config.yaml
n_mels: 64
hop_length: 160
num_classes: 2
mlp_ratio: 2
inner_norm: false
layers: 6
residual_init: "none"
optimizer: "soap"
beta1: 0.95
one_sided: false
grad_clip: 1.0
ema_decay: 0.99
epochs: 81.6
Rows from block 2, named by matrix and row number. Rows with one number belong to one neuron. Each number is 128 + 24 x the weight over its row's rms, rounded and kept within 0 to 255. All counts start at 0. After the name is the row's rms in percent of the matrix's.
# gate: second MLP gate (model.blocks.2.mlp.gate.weight, 640x320), inputs 107-213
# fc1: second MLP up (model.blocks.2.mlp.fc1.weight, 640x320), inputs 107-213
# fc2: second MLP down (model.blocks.2.mlp.fc2.weight, 320x640, transposed), outputs 107-213
gate.470 138 [118 159 133 170 120 128 128 139  95 128 116 128 135 159 113 117 135 145 128 128 111 128 136 112 128 128 111 128 118 119 160 140 128 128 166 113 153 128 172 120 101 118 108 111 163 128 124 128 128 155 110 128 150 141 134 128 158 123 138 128 128 122 128 128  88 140 125 116 146 107 128 120 118 177  42 128 114 128 114 131 107  69 128 145 104 128 128  81 106 142 121 140 143 119 133 128 134  77 128 144 128 128 119 113  98 103 128]
gate.471 072 [128 120 141 128 151 147 113 147 128 128 173 128 105 115 113  95 146  87 143 103 128 178 150 145  86 112 128 112 109 174 106 160 136 151 128 152 128 108  94 101 128 166 133 111 118 128 175 128 163 109 107 103 128 141 151 106 105 170 138 108 101 128 128 156 128 128 110 150 128 113  95 128 128 128 113 119 146  79 112 128 168 128 173  92 159 128 117 128 128 128 128  75 135 100 114 171 128 114 119 161 116 166 145 110 144 168 128]
gate.472 071 [128 182 143 128 114 112 128 140 153 115 128 139 137  51 128 128 104 128 168 128 128  94 108 128 159  74 103 128 108 160 175 178 120 128 116 128 105 128 128 128  94 101 134 128 128  85 128 128 142 160 138  93 128 128 128 136 128 128 115 151 174 153  91 115 161 135 128 128 128 132 145 135 165 137 128 122 160 145 137 112 147 128 137  92 128 155  89 151 106  99  81 109 120 104 187 162 152 110 104  90 168 136 153 148 137 128 100]
gate.473 087 [ 68 108 140  81 160 128  84  91  94 104 128 128 128 161 128 137 105 128 128 164  84 128 128 224 128 128 105 128 132 117 148 128  96 150 128 128 140 148 128 138 147 128 128 128 112 152 164 108 128  99 128 128 150 140 154 128 133 140 128 145 117 157  88 128 120 180 128 114 128 158 106 128 128 132 128 128 128 157 106 128 106 171 120 128  68 155 128 176  98 128 114 139 128 128 128 128  96 196 138  96 128 181  76 128 104 135 128]
gate.474 063 [ 98 128 151 106 128  85 133 108 128 164 113 102 160 107 161 145 128 139 130 128  76 116  91 146  99 128 143 128 147  95 115 128 108 119 128 145 123 102 128 105  98 152  96 163 108 174  71 140 128 128 128 101 128 128 123 146  83 128 152 128 128 118 106 118 157 144 128 105 128 188 106 140 128 113 128  99 128 188  99 112 128 137 128 199 128  99 107 133 128 118 101 169 139 150 128 112 128 163 128 128  80 104 128 114 128 150 128]
gate.475 063 [102 165 128 135 128 128 128 139  86  97 150 144 176 171 178 117 137 109 108 109 128  95 169 104 128 114 148  78 112 105  91 128  89 143 150  76  92 107 101  78 156 139 189 128 112  92 110  93 105  65 142 128 141 109 155 190 158 128 128 156  96 109 112  96 152 118 171 162  96 114 128 113 190 157 101 141 128 155 113 190 128 116 139 128 128 158 139 166 112 108 128 128 142 144  67 117 112 128 101 122 143 151 128 128 136 134 128]
gate.477 060 [ 93 139 120  92 121 128 128 186 160 146 128 149  96 128  98 176 142  86 159 146 128 128 128 128 128  69 128 157 128 178 128 128 101 136 110 154 161 128 183 128 110 128 182  77 112 128 128 128 128 149 146 128 112 128 108 112  89 104 128 111  97 128 128 128 112 128 141 141 108 145 128 162 111 122 128 152 154 128 168 128 128 149 114 128 163 120 156 159 156  89 109 112 158 108 102 128 128 128 101 128 128 108 149 105  96 143 110]
gate.479 082 [128 145 128 104 128 128 135 128 132 157 122 128 111 152 128 128 145 179 128 128 128 145 113 128 149 123 159 140 128 128  98  87 143 143 128 128 117 164 128 128 104 168 128 128 103 144 128 121 153 103 115 128 128 122 128 171 128 132 164  99  84 128 128 151 108  90 128  85 125 120 128 136  86 128 106  91 128 128  91 128 120 169 139 143 128 136 112 128 128 128 128 128 189 182 147 128 122 128 101  80 122 135 151 147 107 172 179]
gate.480 266 [118 112 120 148 128  70 132 155 128 128 157 131 123 121 144 128 171 169 128 128 128 161 116 141  53 128 128 142 102 145 128 119  95 128 111 141 160 154 128 138 179 136 108 128 121  78  74 124 128 163 188  96 114 148 128 128 129 106 175 136  66 133 128 128 114 119 123 128 145 127 137 117 128  48 156 135 134 104 128 130 136 151 135 128  89 132 147 141 139 128 126 128 153 167 130 149 130 112 156 128 119 128 132 128 162 128 176]
gate.481 058 [108  97 128  51  62 128  97 113 158 128 113 108 150 102 128 163  85 119  82  96 144 119 118 160 128 142 151  96  76 102 102 128 128  91  90 107 128  90 110 117 178 189 128 100 128 169  79 115 169 141 128 117 112 152 114 140  97 113 144 106 128 128 128 128  88 128 128 155 128 128  67 146 147 164 104 107 145 100 109  84 141 159 146 116  97 128 128 109 117 165 112 143 128 128 128 128 147 128 103 150  92 151 145  90 151 150 115]
gate.482 225 [110 117 108 163 128  99 112 147 169  96 175 137 107 111 158 124 155 128 139 128 128 128 134 135 128 141 132 128  87 128  91 128 113 138 124 140 164 145 128 128 182 118 140  71 142  83  99  92 128 158 194 111 128 132 118 125 153  93 155 135  87 128 143  99 128 135  90 121 136 128 136 128 128  54 148 141 113 119 128 133 162 155 118 158  80 113 159 121 141 219 145 150 128 161 139 148 132 128 121 128 128 123 128 108 167 131 160]
gate.483 153 [158 128 168 105 117 128 110 143 165 146 153 128 149 160 128 128 128 128  83 128 124 117 128 131  73 146 108  61 128  56 128 128 128 128 102 104 128  94 158  80 128 128 113 128 128 128  85 128 121 128 115 148 117 128 184 207 165 138 140 122  82 124 128 148 114 114  80  87 112 126 143 154 119  87 128  87 128 128 140  98 128 128 143 128 128  96 125 128 135 128 183 154 128 128 110 111  82  74 128 137 132 121 143 128 141  92 128]
gate.484 057 [111 116 106 165 113 175 128 148 145 104  96 128 128 104 139 143 128 147 128 137 198 148  70 172 128 128 157 146 153 103 128 104 161 128 144 114 128 148 128 169 148 128 136 128 106 128 104 159 165 168 164 128 128 128 128 150 109 104 176  85 128 128 116 115 128 148 111 128 128  84  81 141  59 128 102 178 128 105  97 128 128 139 128 102 128 128 128  72 147 137 158 128 128 128 149 128 128  99 107  94 146  76 128 128 128 128  96]
gate.485 139 [128 128 149 128 128 128 113 190 143  71 181 154 169 106 128 128 128 128 148  77 128 157 122 128 154 105 111 128 121 128 111  88 170 139 139 128 128 113 128 110 162 114 110 146 153 135  96 130 158 135 128 128 158 123 144  97 160 154 125  50  98 130 128 128 128  79 116 117  80  86 128 125 128 124 133 142 115 107 105 103 128  73 128 128 139  85 109 128 146  78 107 137 117 145  91 151 128  68 136 160 162 118 128 128 104 175  99]
gate.486 077 [155 152 152 154 128 142 128 192 128 128 128 153 155 128 128 164 128 168 153 128 140  99 108 136 152  86  92  77  87 108 138 146 128 139 128  52 128 156 114 128 150 141 119 176 128 169 128 148 170 145 113 118  88 138 103 119  85 128  91 109 128 166 128 101 128 128 103 104 116  76 154 125 128 128 166 135 128 128 172 128 159 128 107 145 146  98 112 107 128 108 158 128 102 155 128 159 113 110 160 122 128 154 156 128 148 128 103]
gate.487 124 [128 131 174 126 118 118 134 151 139 126 128 140 139 128 130 142 128 152  68 118 125 128 145 128 136 128 128  62 128  73 114 128 128 128 128 102 128 119 176  76 105 133  80 191 159 128 128 128 200 130 134 128 128 150 128 128 120 164 141 128 128 121 147 109 128 128 117  99 128  87 142 128  89 121 128  95 124 153 128  85 157 128 133 142 143 120 128 102 149 127 179 128 128 128 128  82 100 128  95 128 128 128 128 112 111 128  89]
gate.488 061 [128 115 156  95 128 176 146  78 142  62  92 100 146 105 128 150  96 100 140 114 111 128  87 128 128 150 139 128 153 138 170 117 128 117 128 139 108 128 113 109 128 155 164 157 142 138 118 128  90 135  99 118 165 169 136 145 128 151 111 151 168 149 128  84 128 128 120 128 128  88  75  91 128 139 128 104 128 128 104 102  76 103 128 105 100 192 128 152  82 148 109 103 137 128 142 107 109 128  98  85 128 137  59 136 128 128 119]
gate.489 069 [157 105 119 148 154 150 146 158 137 101  94  65 116 128 128  87 139 162 142 146 107 140 110 150 128 170 144 111  99 112 123 106 141  99 121 110 116 128 108 107  89  82 161 128 100 146 147 141 150 128 170 140 105  91 104 154 143  91  99 141 159 147 193 163  88 148  96 115 128 128 128 160 142 120 150 135 179  75 169 128 112  31 128 128 128 164 146 150  92 125  86 147 166 114 141 162 128 128 128 124 114 170 114  96 142 164  97]
gate.490 068 [ 84 137 145 166  97 167 112 164 128 145 166  96 142 148 128 107 151 151  99 146 128  87 139 161 105  98  95 100 128 128 112 128 175 128 128 121 144 141 110  86 128  56 128 128  69 128 109 128 144 148 128 144 114 118 151 117 106 110 148 128 145 118 128 106 128 119 128 138 189 128 112 128 158 128 128 171 142 128 144 114  85 161 189  94 113 113 128 147 148 149 135 128  93 145 111 143 119 108 128 150 140 128 128  94 149 110 147]
gate.491 068 [128 103 128 167 101 160 122 137 128 111 173 133 128 128 152  80 120 134 128 104 128 149 115 153  95 128 189 128 128 119 135 191 151 109 137 145 170 115 128 128 149 156  94  75  97 164 128 128  91  96 159 111 145 170 176 128 128 128 160 140  89 128 128 156 166 128  89 133 145 118 103 128  90  91 128 128 156 130 135 122 128 128 123 128 140  81  93 138 160 137 175 164 116 128 128 128 153 134 107  72 106  99 128 106 128 158 179]
gate.492 078 [151 128 128 128  66 101 159 168 114 115 116 166  98 165 122 128 170 128 102 156 101 128 137 128 154 154 128 160 158 140 138 128 109 128 128  94 156 128 179  91 119 116 111 146 128 146 142 147 128 119 128  65 128 128 146  97 139 128 110 128 115 144 160 104 134 106 116 108 111 117 111 151 145 128 108 108 149 104  87 156 116 128 109 148 128 100 182  69 119 147 115 146 165 128 128 128 103 131 128 158 128 146 104  99 128 164 142]
fc1.470 159 [111 169 132 155 105 128 128 184  94  87 128 158 175  99 113  88 128 128 128  64  89 116 164  82 141 128 103 128  95 154 134 156 128 128 130 102 142 145  90 154 128 128 142 146 153 159 133 163 181 146 180 128 126 128 139 128  98 122 161 128 170 147 123 128 107 101 128 166 136  99 151 133 128 128 115 159 140 157 119 128 131  50 142 116 152  90  91  86 149  59 117 122 117 136 103 104 133 105 139 173 128 128 142 143 128 116  95]
fc1.471 074 [138 160 135 128 131 128 140 128 125 185 102  83 128 150 126 132 123 128 102 103 128  95 128 115  94 108 143 134 128 128 128 128 128 164 128 137 110 151  76 128 160 140 105  87 128 150 128 157  83  92 166 140 117 170  65 142  94  53 146 142 130 128 109 128 134  98 164 102 128 118  88  95  72 161  91 120 128 128  89 154 103 176 137 179 103 174 128  96 128 128 150 128 128 116 147 149 121 128 105 138 128 128 128 128 155 128 174]
fc1.472 075 [128 151 128 154 151 128 123 154 104 128 153 120 182 112 128 152 128 101  51 132 128 104 128 142 171  94 112 128 110 128 128 120 107 136 119 128 128 145 128 110 128 128 128 173 117 190 128 128 128 141 128 105 101 153 128 142 141 150 165 128 164 128 162  98 136 110  89 128  81  76 149 128 128 185 151 133 111 122 128 128 143  51 117 128 165 128 151 128 155 128 162 108 107 155 128 128 105 128 137 147 128 160 128 143 128 142 136]
fc1.473 064 [146 166 157  93 106 128  78 128 128  98 128 186 128 155 128 141 108 140 104  95 128 160 128 128 100 106 128 153  89 170 128 123 136 167  84 128 173 154 159 128  98 116 160 114 108 128 128  78 145 109 159 159 143 173 101  77 128 102 103 128 158 128 153 128 128 153 128 159 128  97 135 128 128 128 128 128 128 128 160 161 128  76 141 137 151 123  93 162  90  85  78 142 128 150 128 120 128 128 128  74 128 128 158 139 159 145  96]
fc1.474 083 [128 104 128 161 128 128 180 159 128 100 128 158 128 108 128 128 128 128 169 128 128 128 114 135 157 128 158 128  91 146 128  97 173 138 128  69 128 103 103 128 128 147 108 128 128 133 128 166 172 154 182 142 125 128  95 128 142 183 122 128 100 128 148  97 128  75 108 139 128 128 141 154 128  98 176 108 128 115 128 105 128 128 128 106 141 128 100 128 128  94 128 128 128 128 128 128 128 128 119 152 167  85 156 128 128 161  72]
fc1.475 059 [146 128 113 128 128 176 144 113 141 117  87 172 128 154 128 128 140 133 161 140 128  68 158 140 166 141 146 183 121 153  96 149 128 145 148 158 103 137 128 128 100 139 112 155 128 140 128 150 128 119 141  89 155  96 128 109 128 144 167 111 119 128 128 128 114 105 128 101 128  81 153 107 128 116 178  93 128 128 116 152 141  95 128 156 128 144 147 128 110 128 128 143 128 144 153  71  77 128 128 128 128 115 128 128  55 128 107]
fc1.477 060 [112 111 128 179 149  88 134  98 128 137 128 136 110 155 128 138  94 119 134 176 137 177 147 128  94 178 128 134 106 160 134 128 146 166 139 128 143 128 109 171 102 128 141 128 105 100 128 141  88 128 163 159 128 150 143 128 186 146 128 162 112 128 139 101 103 128 128  90 128 168 128 145 154 132 128 114 103 139 105 123 123 118 128 154 101 134 177 128 112 165 151 153  97 111 167 120 155  90 156  95 128 107 145 155 174 128 176]
fc1.479 081 [116 138 108 128 116 111 128 141 128  93 123 114 154 120 108 128 103 152 117  83 121  83 104 136 118 128 137  87 137 103 138 102 151 182 181 100 148 101  63 128 139 121 189 119 136  98  88 153 168 121 177 109 169  82 122 143  97 128 135 184 151 128 128 113 118 128 137 138  94 171 212 128 134  97 155 128 128 128 116 128 147 128  93 128 125 118  85 164  94  78 142 160 138 113  84 136 102  76 152 128 114 152 152 155 100 146  92]
fc1.480 244 [ 97  73 139 157 128 128 128 130 128 110 150 127 148 128 153 112 180 128 135 135 128 159 117 135  77 144 128 128 120 129  92 126 128 141 122 160 128 128 128 128 173 143 119  83 128  64  89 128 103 125 128 123 102 142 128 115 166  96 154 119 128 138 128 128 115 103  96 120 109 134 123 103 128 128 128 141 140  93 112 150 121 179  91 162  77 123 165 128 128 224 133 128 148 162 128 180 128 104 109  72 152 103 128 128 169 162 178]
fc1.481 060 [154 111 165 141 150 101 115 121 120 143 148 145 165  87 128 128 128 119 128 128 147 112 151 106 141 152 146 128 128 141 128 128 159 142  89 128 128 128 147 182 106 183 128 169 128 128 134 183 128 116 128 128  87 104 128  90 128  96  98 128 128 128 104 128 128 156 143 109 128 128 121 128 128 128 161 128 144 148 165 142 170 192 145 145 128 151 150 107 108 128 108 164 112 174 128  87 142 143 154 128 128 128 180 112 128 177 186]
fc1.482 211 [128 160 135 120 119 151 113 145  83 128  88 145 122 154 100 120 116  62 138 121 112 128 128 128 128  94 128 144 172 128 174 128 128 111 154 135 118 114 130 128  96 106 149 160 128 128 176 109 128 104 128 144 128 122 136 128 105 183  85 128 180 131 128 118 109 125 128 138 114 128 128 177 128 189 101 128 138 156 134 128  95  97 128 118 158 128 104 125 128 128 122 128 120 128 103 128 122 165 127 166 128 138 128 128  97 109  79]
fc1.483 147 [128 121 128 128 128 128 146 128 139 145 128 120 156 112 140 111 128 160  84 183 103 128 128 117 128 128 144  54 128 112 105 124 147 142 128 118 128 128 128  80 128 128 128 174 110 220 128 128 188 128 128 122 128 107 130 151 114 172 114  94 128 122 128 128 142 128  90  99 128 148 128 128  79 128 128  99 112 141 128 108 198  92 126 128 152  61  96 105 130 121 150 128 115 148 128 128 146 128 120 164 124  90 128 128 140 124 128]
fc1.484 061 [128 128 128 156 147 118 118 105 128 147 128 146 145 128 128 149 100 143 128  94  79 128 108 105 147 128 142 128 128  91 106 108 128 128 112 148 148 158 184 128 114 101 119 122 147 128 160 119 128 128  97 118 128 128 128 143  87 171 140 146 111 117 178 115 119 160 108 177 140 128 101 111 128 189 128  88 152 116 152 147  86  88 136 164 128 128 147 190 113 167 128 107 146 128  88 173 143 128 117 155 138 128 154 116  85  93 132]
fc1.485 148 [115 137  96 156 164 110 128  66 102 160 128 131 113 132 142 120 153 128 130 150 121  93 140 128 128  98 128 146 152 119 141 161 110 166 116 106 128 162 128 168 119 137 122 146  60  68 145 128 102 148 142 121 117 146  73 173 133 128 127 151 157 140  99  96 169 109 142 132 116 149 108 123 128 160 114 106 128 114 128 145  70 128 136 146 128 171 128 154 128 152 123 146 146 111 128 145 128 120 147 102 128  87 120 139 101 101 104]
fc1.486 066 [143 148  99  80 147 128 128 104 117 114 161 128 137 136 157 110 155 112 128 154  97 128 144 153 103 103 166 128 160 128 128 101 128 114 128 128 108 128 128 124 128 102 128 128 100  91 109 128 128  96 122 147 128 113 128 134 128 161 128 128 128  98 171 165 156 128 139 128 162 140 128 130  96 141 128 111 102 134 140 103 144 168 100 128 128 143 141 111 100 169 108 128 145 116 128 113 163 102 128  76 116 139 107  79 160  96 191]
fc1.487 141 [144 126 144 128  79 108 112 128 172 141 128 123 151 128 153 109 128 128  80 144  69 116 144 121 128 128 130 128 128 128 113 111 128 157 111 121 155 128 128  44 120 148 128 148 134 206  76 145 148 133 119 117 151 122 154 154 137 128 128 128 128 114 128 136 108 116 116  76 118 139 141 128 128 128 126  85 138 164 140  83 182  65 156 129 135  93 128  81 128 115 186 153 143 148  78  74 128  78 122 142 113 125 128 128 114 118 128]
fc1.488 061 [117 138 113 106  76 120 138 140 128 143 108 128 128 168 103 119 188  99 128 161 138 154 119 128 140 128  84 106 181 114 103 111 143 116 138 112 110 128 128 128 102 157 128 141 150 117 154 166 138 117 161 147 102 128 119 128 119 179 145 110 128 118 102 128 118 111  90 164 119 103 128 145 128 106 128 103 112  82 101 128 106  96 159 114 141 154  75 128 158 102 128 128 159 105 128 128 128 103 128  89 151  97 116 128 128 128 128]
fc1.489 069 [128 108 137 128 118 116 142  64 128 112 151 155 128 161 154 131  98 128 128 155  85 155  91 160 137 172 128 153 154 128 137 110 128 101 144 202 150 139 128 111 148 160 159  89 111 128 100 155 101 103 147 145 143 119 128 140 128 132 128 128  85 128  80 154  92 144 155 128 128  88 118  94  95  98 128  99 128 128 117 124 111 128 128 128 128 150 117 128  86 128  93 128 128 128 153 151 141 128 128  88  67 128 102 109 104 128 170]
fc1.490 057 [125  97 128 155 136 101 128 118 128 128 128 128 103 167 100 116 128 128 128 106 101 105 128 128 122 119 145 128 128 128  47 145 162 112 128 128  92 108 172 128  68 106 119 164 115 116 101 163 121 128 128 141 107 113 128 116 105 110 164  84 110 109 161 109 119  94 138 128 104 140 151 122 128 128 144 150 112 103 142 128 162 107 106 141 141 128 128 140 128 128 128 142 128 128 135  65 128 159 184 121 128 140 115  97 175 128 128]
fc1.491 070 [111 116 157 149 106 203 144 146  96 128 128 128 134 176  85 104 136  96 122 128  99 128 128 117 128 128 157 159 158 137 154 128 108 111 117 128 128  91 120 148 128 110 151 128 106 145 128 128 136 157 128 117 161 149 128 107 151 128 128 128 169 122  99 128 135 115 128 151 128 128 116  99 128 128 141 122 128 161 128 128 113 106 128  45 149 128 162 117  98 128 118 162 153  95 154  74 128 100 113 122 104 176 107 188 128 140 141]
fc1.492 072 [142 128  63 128 128 175 118 112 106 128 128 103 128  98 128 128 128 149 167 109 158 113 142 104 109  95 150 104 133 160 116 128 150  90 128 128  96 128  88 121  91 128 128 147 190 128 128 151 194 117 160  87 152 128 134 136 128 190 122 152 155 150 113 162 149 147 128 140 113 165 128 101 139 128 189 133 106 154 128 145 137 137 128 100 128 139 115 148 164 138 128 109 119 128 114 128 157 105 109  98 171 107 171 109 128  91 110]
fc2.470 163 [130 141 113 106 135 116 128 134 105 117 142  93 173 128 159 139 128 164 158 140 154 141 140 163 148 121 174 134 128 128 113 115 119 114 170 161 110 128 182 121 154 142 128 134  95 128 129 170 128 114 105  76 115 152 108 180 188 177 123  79  81 124 133 118 128 148  79 147 104 110 128 184 113 128  99 111  88 128  94 123 131 128 128 127  98 100 155 135 128 168 128 141 178 124 124 128 129 142 114 117  96 128 142 112 128 104 158]
fc2.471 069 [ 91  81  91 104  78 128 144  97 178  97 128 108 133 128 129 105 128 128  90 147 104  88 109 136 151 166 128  94 128 128  82 116 129 128 146  95 117 104 128  81 114 120 119 119 147 128  40 123 153  99 109 128 128 110 146 117 128 128 128 141  98 108 135 104 148 132 128 134 128 184 107 138 115 128 128 107 151 115 119 128 162 127 107 101 114  95  98 114 128 167 125 177 142 174 109 115 148 106 128 114 128 128 190 128 148 111 128]
fc2.472 071 [128 139  79 128 140 128 128 110  98 127 121 180 133  93  91 144  97 128  89 129 143 122 120 128 128  97 128 151 150 165 171 128 128  80 128 123 128 128 134 128 105 136 128 140  74 128 120 111 128 114 128 142 168 128  96  89 100 128 138 168 101 147 153 128 116 110 133 159 102 136 128 112 154 135 141 143  96 128 128 173 143  49 158 102 179 128 140 128 111 105 145 128 107 128 141  73  93 100 145 128 174 128 151 171 157 128 108]
fc2.473 064 [128  78 128 128 150 113 128 170  92 128 115  59 144 108 128 128 111 128 139 128 109 128 157 113 128 147 128 128 128 128 128 101 104  84 147 100 168 171 158 128 164 128 148 186 104 175 128 128 128 112 140 114 128 115 128 128 128 149  93 128 128  99 128 161 128 144 128 128 128 128 128 112 128 159  99 128 101 128 153 128 128 128 128  72  88 116  79 109 159 131 128 128 162 173 113  88 139 107  72 128  92 102 156  98 160 165 128]
fc2.474 065 [138 116 128 115 113 128 166  91 128 150 141 103  81 128 128 142 102 150 128 115 128 128 128 145 113 128  70 128 128 130 130 176 128 128 150 145 169 140 145 128 128 128 158 102 128 128 166 128 128  97  89 145 128 128 123 115 128 120 167 128 131 128 113 113 118 128 128 141 152 152  89 128 128 136 128 102 139 128 117 147  95 128 150 163 128 175 160 159 139 200 147 128 206  88 128 127 128 128  99 113 110 135 110 118 128 128 148]
fc2.475 052 [132  99 148  53 105 128 136 117 107 113 143 128  93 128 128  81 162  90 138 160  85 128 128 121 128 119 157 178 142 128 149 109 139 128 128 158 164 113 110 109 153 106 140 100 128 158 145 128 151 128  95 147 135 111 108 160 106 128  91 109 173 169 128 157 141 128 137 128 121 128 145 128 116 128  94 152 107 128 128 104 177 128 128 111 151 128 137 128  52 174 128 128 138 128 106 128 140 112 103 110  91 128 148 108 163 128 128]
fc2.477 057 [123 128  86 128 164 104 103 143 106 128 145 186 128 128  85 128 146 128 153 128 128 104 138 150 105 144 128 161 163 128 128 143 115 109 114 105  61 106 128 111  99 114 128 144 128 128 191 128 160 128 128  59 128 148 170 104 103 128 154 153 123 114 102  90 177 152 108 111  79 135  70 110 128 144 163 113 128 169 122 128 151 150  97 128 164 128 160 128 128 149 128  63 144 176 146 128 167 128 128 128 178  95 149 118 161 128  58]
fc2.479 079 [128  96 114 128 154  72 128 128 168 119 195 128 147 103 109 128 164 165 113 128  90 138 107 142 128 166 128 118  64 141  88 105 136 128 147 155 120 100 118 128 142  90 120 122 128 160 128 145  98 100 161 100 128 121 145 141 181 142 140 125 100 101 138 128 121 107 108 128 115 147 129 151 111 111 128 115  86 157 101 144 140 126 145 142  94 153 107 128 128 128 152 128 128 126 148  97 121 128 101  96 128 118 164 128 145  97 114]
fc2.480 222 [128 160 109 128 128 110 103 135 128 128 128 120 105 144 180 108 128 128  85 218 128 128 113 128 128 141 116 128 128 134 128 128  69 124  89 128 177 143 149  74 148 128 145 135 138 156 133  78  64  98 129 149  85 148 121 128  60 128 112 165 128 129  94 128 128 137 118 128 138 173 128  71 129  62  94 134 128 128 128 128 128 203 133 141  87 128 134 175 134 128 126 128 128 104 155 141 104 143 111 131 100 151 117 128 140  38 128]
fc2.481 055 [128 143 154 128 141 128 128  88 178 112 106 111  78 128 110  92 128 178  79 128 143 143 121 165 149 117 148 128 128 110 174 151 100 128 110 128 147 106 139 144  99 138  90 128 128  88 179 137 128 128 128 108 128  77 178 149 128 128 163 118 128 142 106 141 128 121 152 143 151 128 128  86 128 128 136 110 128 128 136 155  99 168  65 128  87 128 106 128 128 109 178 128 146 149 196 138 192 144  81 147 128 128 110 149 128 106 128]
fc2.482 201 [150 128 145 128 161 158 148 128 128 111 151 117 167 128 128 139 128 148 128  55 174 119 126  53 129 128 110 128 156 132 177 115 140 127 172 136 128 128 128 157 100 160 120 136 128 115 117 135 166 128 170 105 128 128 128 124 160 128 143 128 133 144 152 105 128 104 154 144 128 123 137 148 105 128 194 152 125 111 143 118 101  68 128 103 128 128 139  84 149  34 140 108 152 165 128 133 130  97 162 128 166 104 131 128 128 197  61]
fc2.483 133 [128 128 116 122  94 118 128 128 141 146 128 128 128 159 124 133 128 212 104 128 126 128 110 139 125 150 156  63 152 136 128 128 156 128 128  96 134 128 187 128 126 163 128 176 128 220 128 134 128 115  75 154 124 128 138 192 128 145 128 128 128 128 100 130  99 118 117 128 134 128 121 128 155 128 114 128 128 113 142 128 191 128 128 131 126  63 107 115 177 161 138 128 154 128 101  99 160  77 128 135 119 156 153 128  95 128 145]
fc2.484 059 [ 84 106 128 128 167 128  85 128 148 128 128 140 114 128 128  92 113 128 145 128 128 128 108  45 149 120 144 139 138  94 150 128  86 117  90 115  94 163 141 128 128 147 109 161 118 120  78 154 128 112  74 118  90 113  83  95 111 108 143 119 111 128 103 120 128 106 116 128 165 117 128 117  98 155 114 153 128 142 144 113 147 108 128 128 121 128 128  83 128  90 128 196 114 106  95 206 101 144 166 157 139 151 128 117 128 146 128]
fc2.485 202 [137  93 128 144 138 124 125 125 123 128 172 156 118 128  63 119 152 134 140 128 121 138 134 128 171 124 132  96 111 128 158 127 169 103 165  91  97  86 105 125 128 113 127 167 119 151 107 128 187 147 126 128 128 110 124  88 128 128 128 128 130 107 144 128 164 149 128 173 101 128 120 149 114 163 127 150 128 128 128 131 128  16 128 107 128 114 128 128 128  52 128 119 134 103 124 105 128 128 149 163 162  91 160 125 108 151  75]
fc2.486 070 [153 149  83 117 128 128 147 128 128 141 158  74 128 186  88 128 122 149 187 136 108 137 100 140 118 139 141 146 128  98 128 128 128 106 128 111  86 128 148 128  74 119 116 128 128  93 148 140 109 128 151 128  99 118 142 114 149 160 162 136  83 128 112 113 128 113  99 103 135 119 108 109 140 145 106 115 159 106 105 140 160 117 110 161 128 101 167 128 128 114 128 171 128  93 113 128 128 151 142 128 154 135 177 117 121 128  58]
fc2.487 093 [128 186  90 125  98 166 128 105 128 144  81 110 144 128 167 128 116 145 128 150 153 128 128 152 123 116 173 114 128 128 128  63 127 128 128 138 175 159 195 128 118  97 136 123 169 162 128  92 128 128 132 153 107 148  83 143  96 128 128 166 139 143 113 159 117  72 125  89 183 128 128 136 108 164 128 139 128 128 164 128 128 144 101 128 139 128 128  80 128 161 118 111 128 130 144 136 147 128 128 106 128 172  95 140 128 117 155]
fc2.488 055 [128 128 181 141 147 128  91 128 141 128  66 110 128 105 110 178 128 163 180 140 138 128 138 145  79 115 128 111 128 128 128 120 136  99 128 128 143 128 138 115 101 114  97 155 140 145 128 115 162 128 128 150 141 142 155 100 182 111 150  93 153 128 109 110 166  73 100 128  97 157 108 159 128 148 128 147 101  96 157 113 128 154 163 155 160 128 108 119 140 101 144 128 179 128 128  99 128 150 106 128 107 145 150  84 128 139 128]
fc2.489 063 [107 176 128 167 128 109 156 143 128 116 181 105 154 148 144 148 114 128 155  71 128 192 128 164 123 138 157 101 128 116 114 169 142 141 128 128 128 128 143  99 154 101 151 138 158 170 128 107 128 107 128 109  77 128 116 109 159 107 120 112 174 128 111 149 128 128 128 128 139 102 165 121 132 119 128 111 105 128 109 137 191  59 100 128 104  85 106 134 108 128 148 163 153 184 136 128 128 128 128 128 128 139 128  91 132 118 142]
fc2.490 065 [109 128  61 112 147  95 116 107 112 163 128  88  91 100 112 164 154 141 128 128 128 100 140 128 146 154 161 109 180 141 153  55 154 117 165 128 140 102 139 128 116 175  96 116 128 141 121 151 116 141 158 151 141 113 107 140  94  97 128 138 163 120 128 174 144 128 171 117 134 142 152  86 140 105 128 128 128 143  97 150  86  75 117 128  81 152 119 154 120 109 128 128 113 175 102 128 152 128 128  83 119 156 114 168 167 128 128]
fc2.491 068 [144 133  83 108 139  91 140 128 162 150 128 128 143 128 128 121 128 166 179 128 120 166 109 109 137  61 134 132 114 111 147 128 124 157 163 113 128 144 114 150 152 128 140 115 135  98 109 155 128 115 126  91 128 128 128  86 143 143 128 147 167 133 154  99 128 128 142 128 128  96 147 187 113 108 155 179 128  92 123  80 110 137 137  37 102 141 128 128 110  93 140  89 128  99 100 114 128 156 118 128 128 149 165 142 109 164  60]
fc2.492 074 [113 128  93  87 110 115 144 183 155 144 128 107 128 160 111 108 141 163 143 128  89 116 140 148 136 128 121 154 117 128 100  99 139 115  66 143  95 137 199 142 128 136 137 136 128 107 147 136 128 136 166 128 128 120 135  99 138 128 116 128  99 128 120 140 119 128 102 128 128 128 119 154 147 128 102 155  60 128 100 165 118 179 149 128 128  94 148 128  97 128 140 152 138 128 147 150 128 128 161 128 110 112  42 172 119 145 128]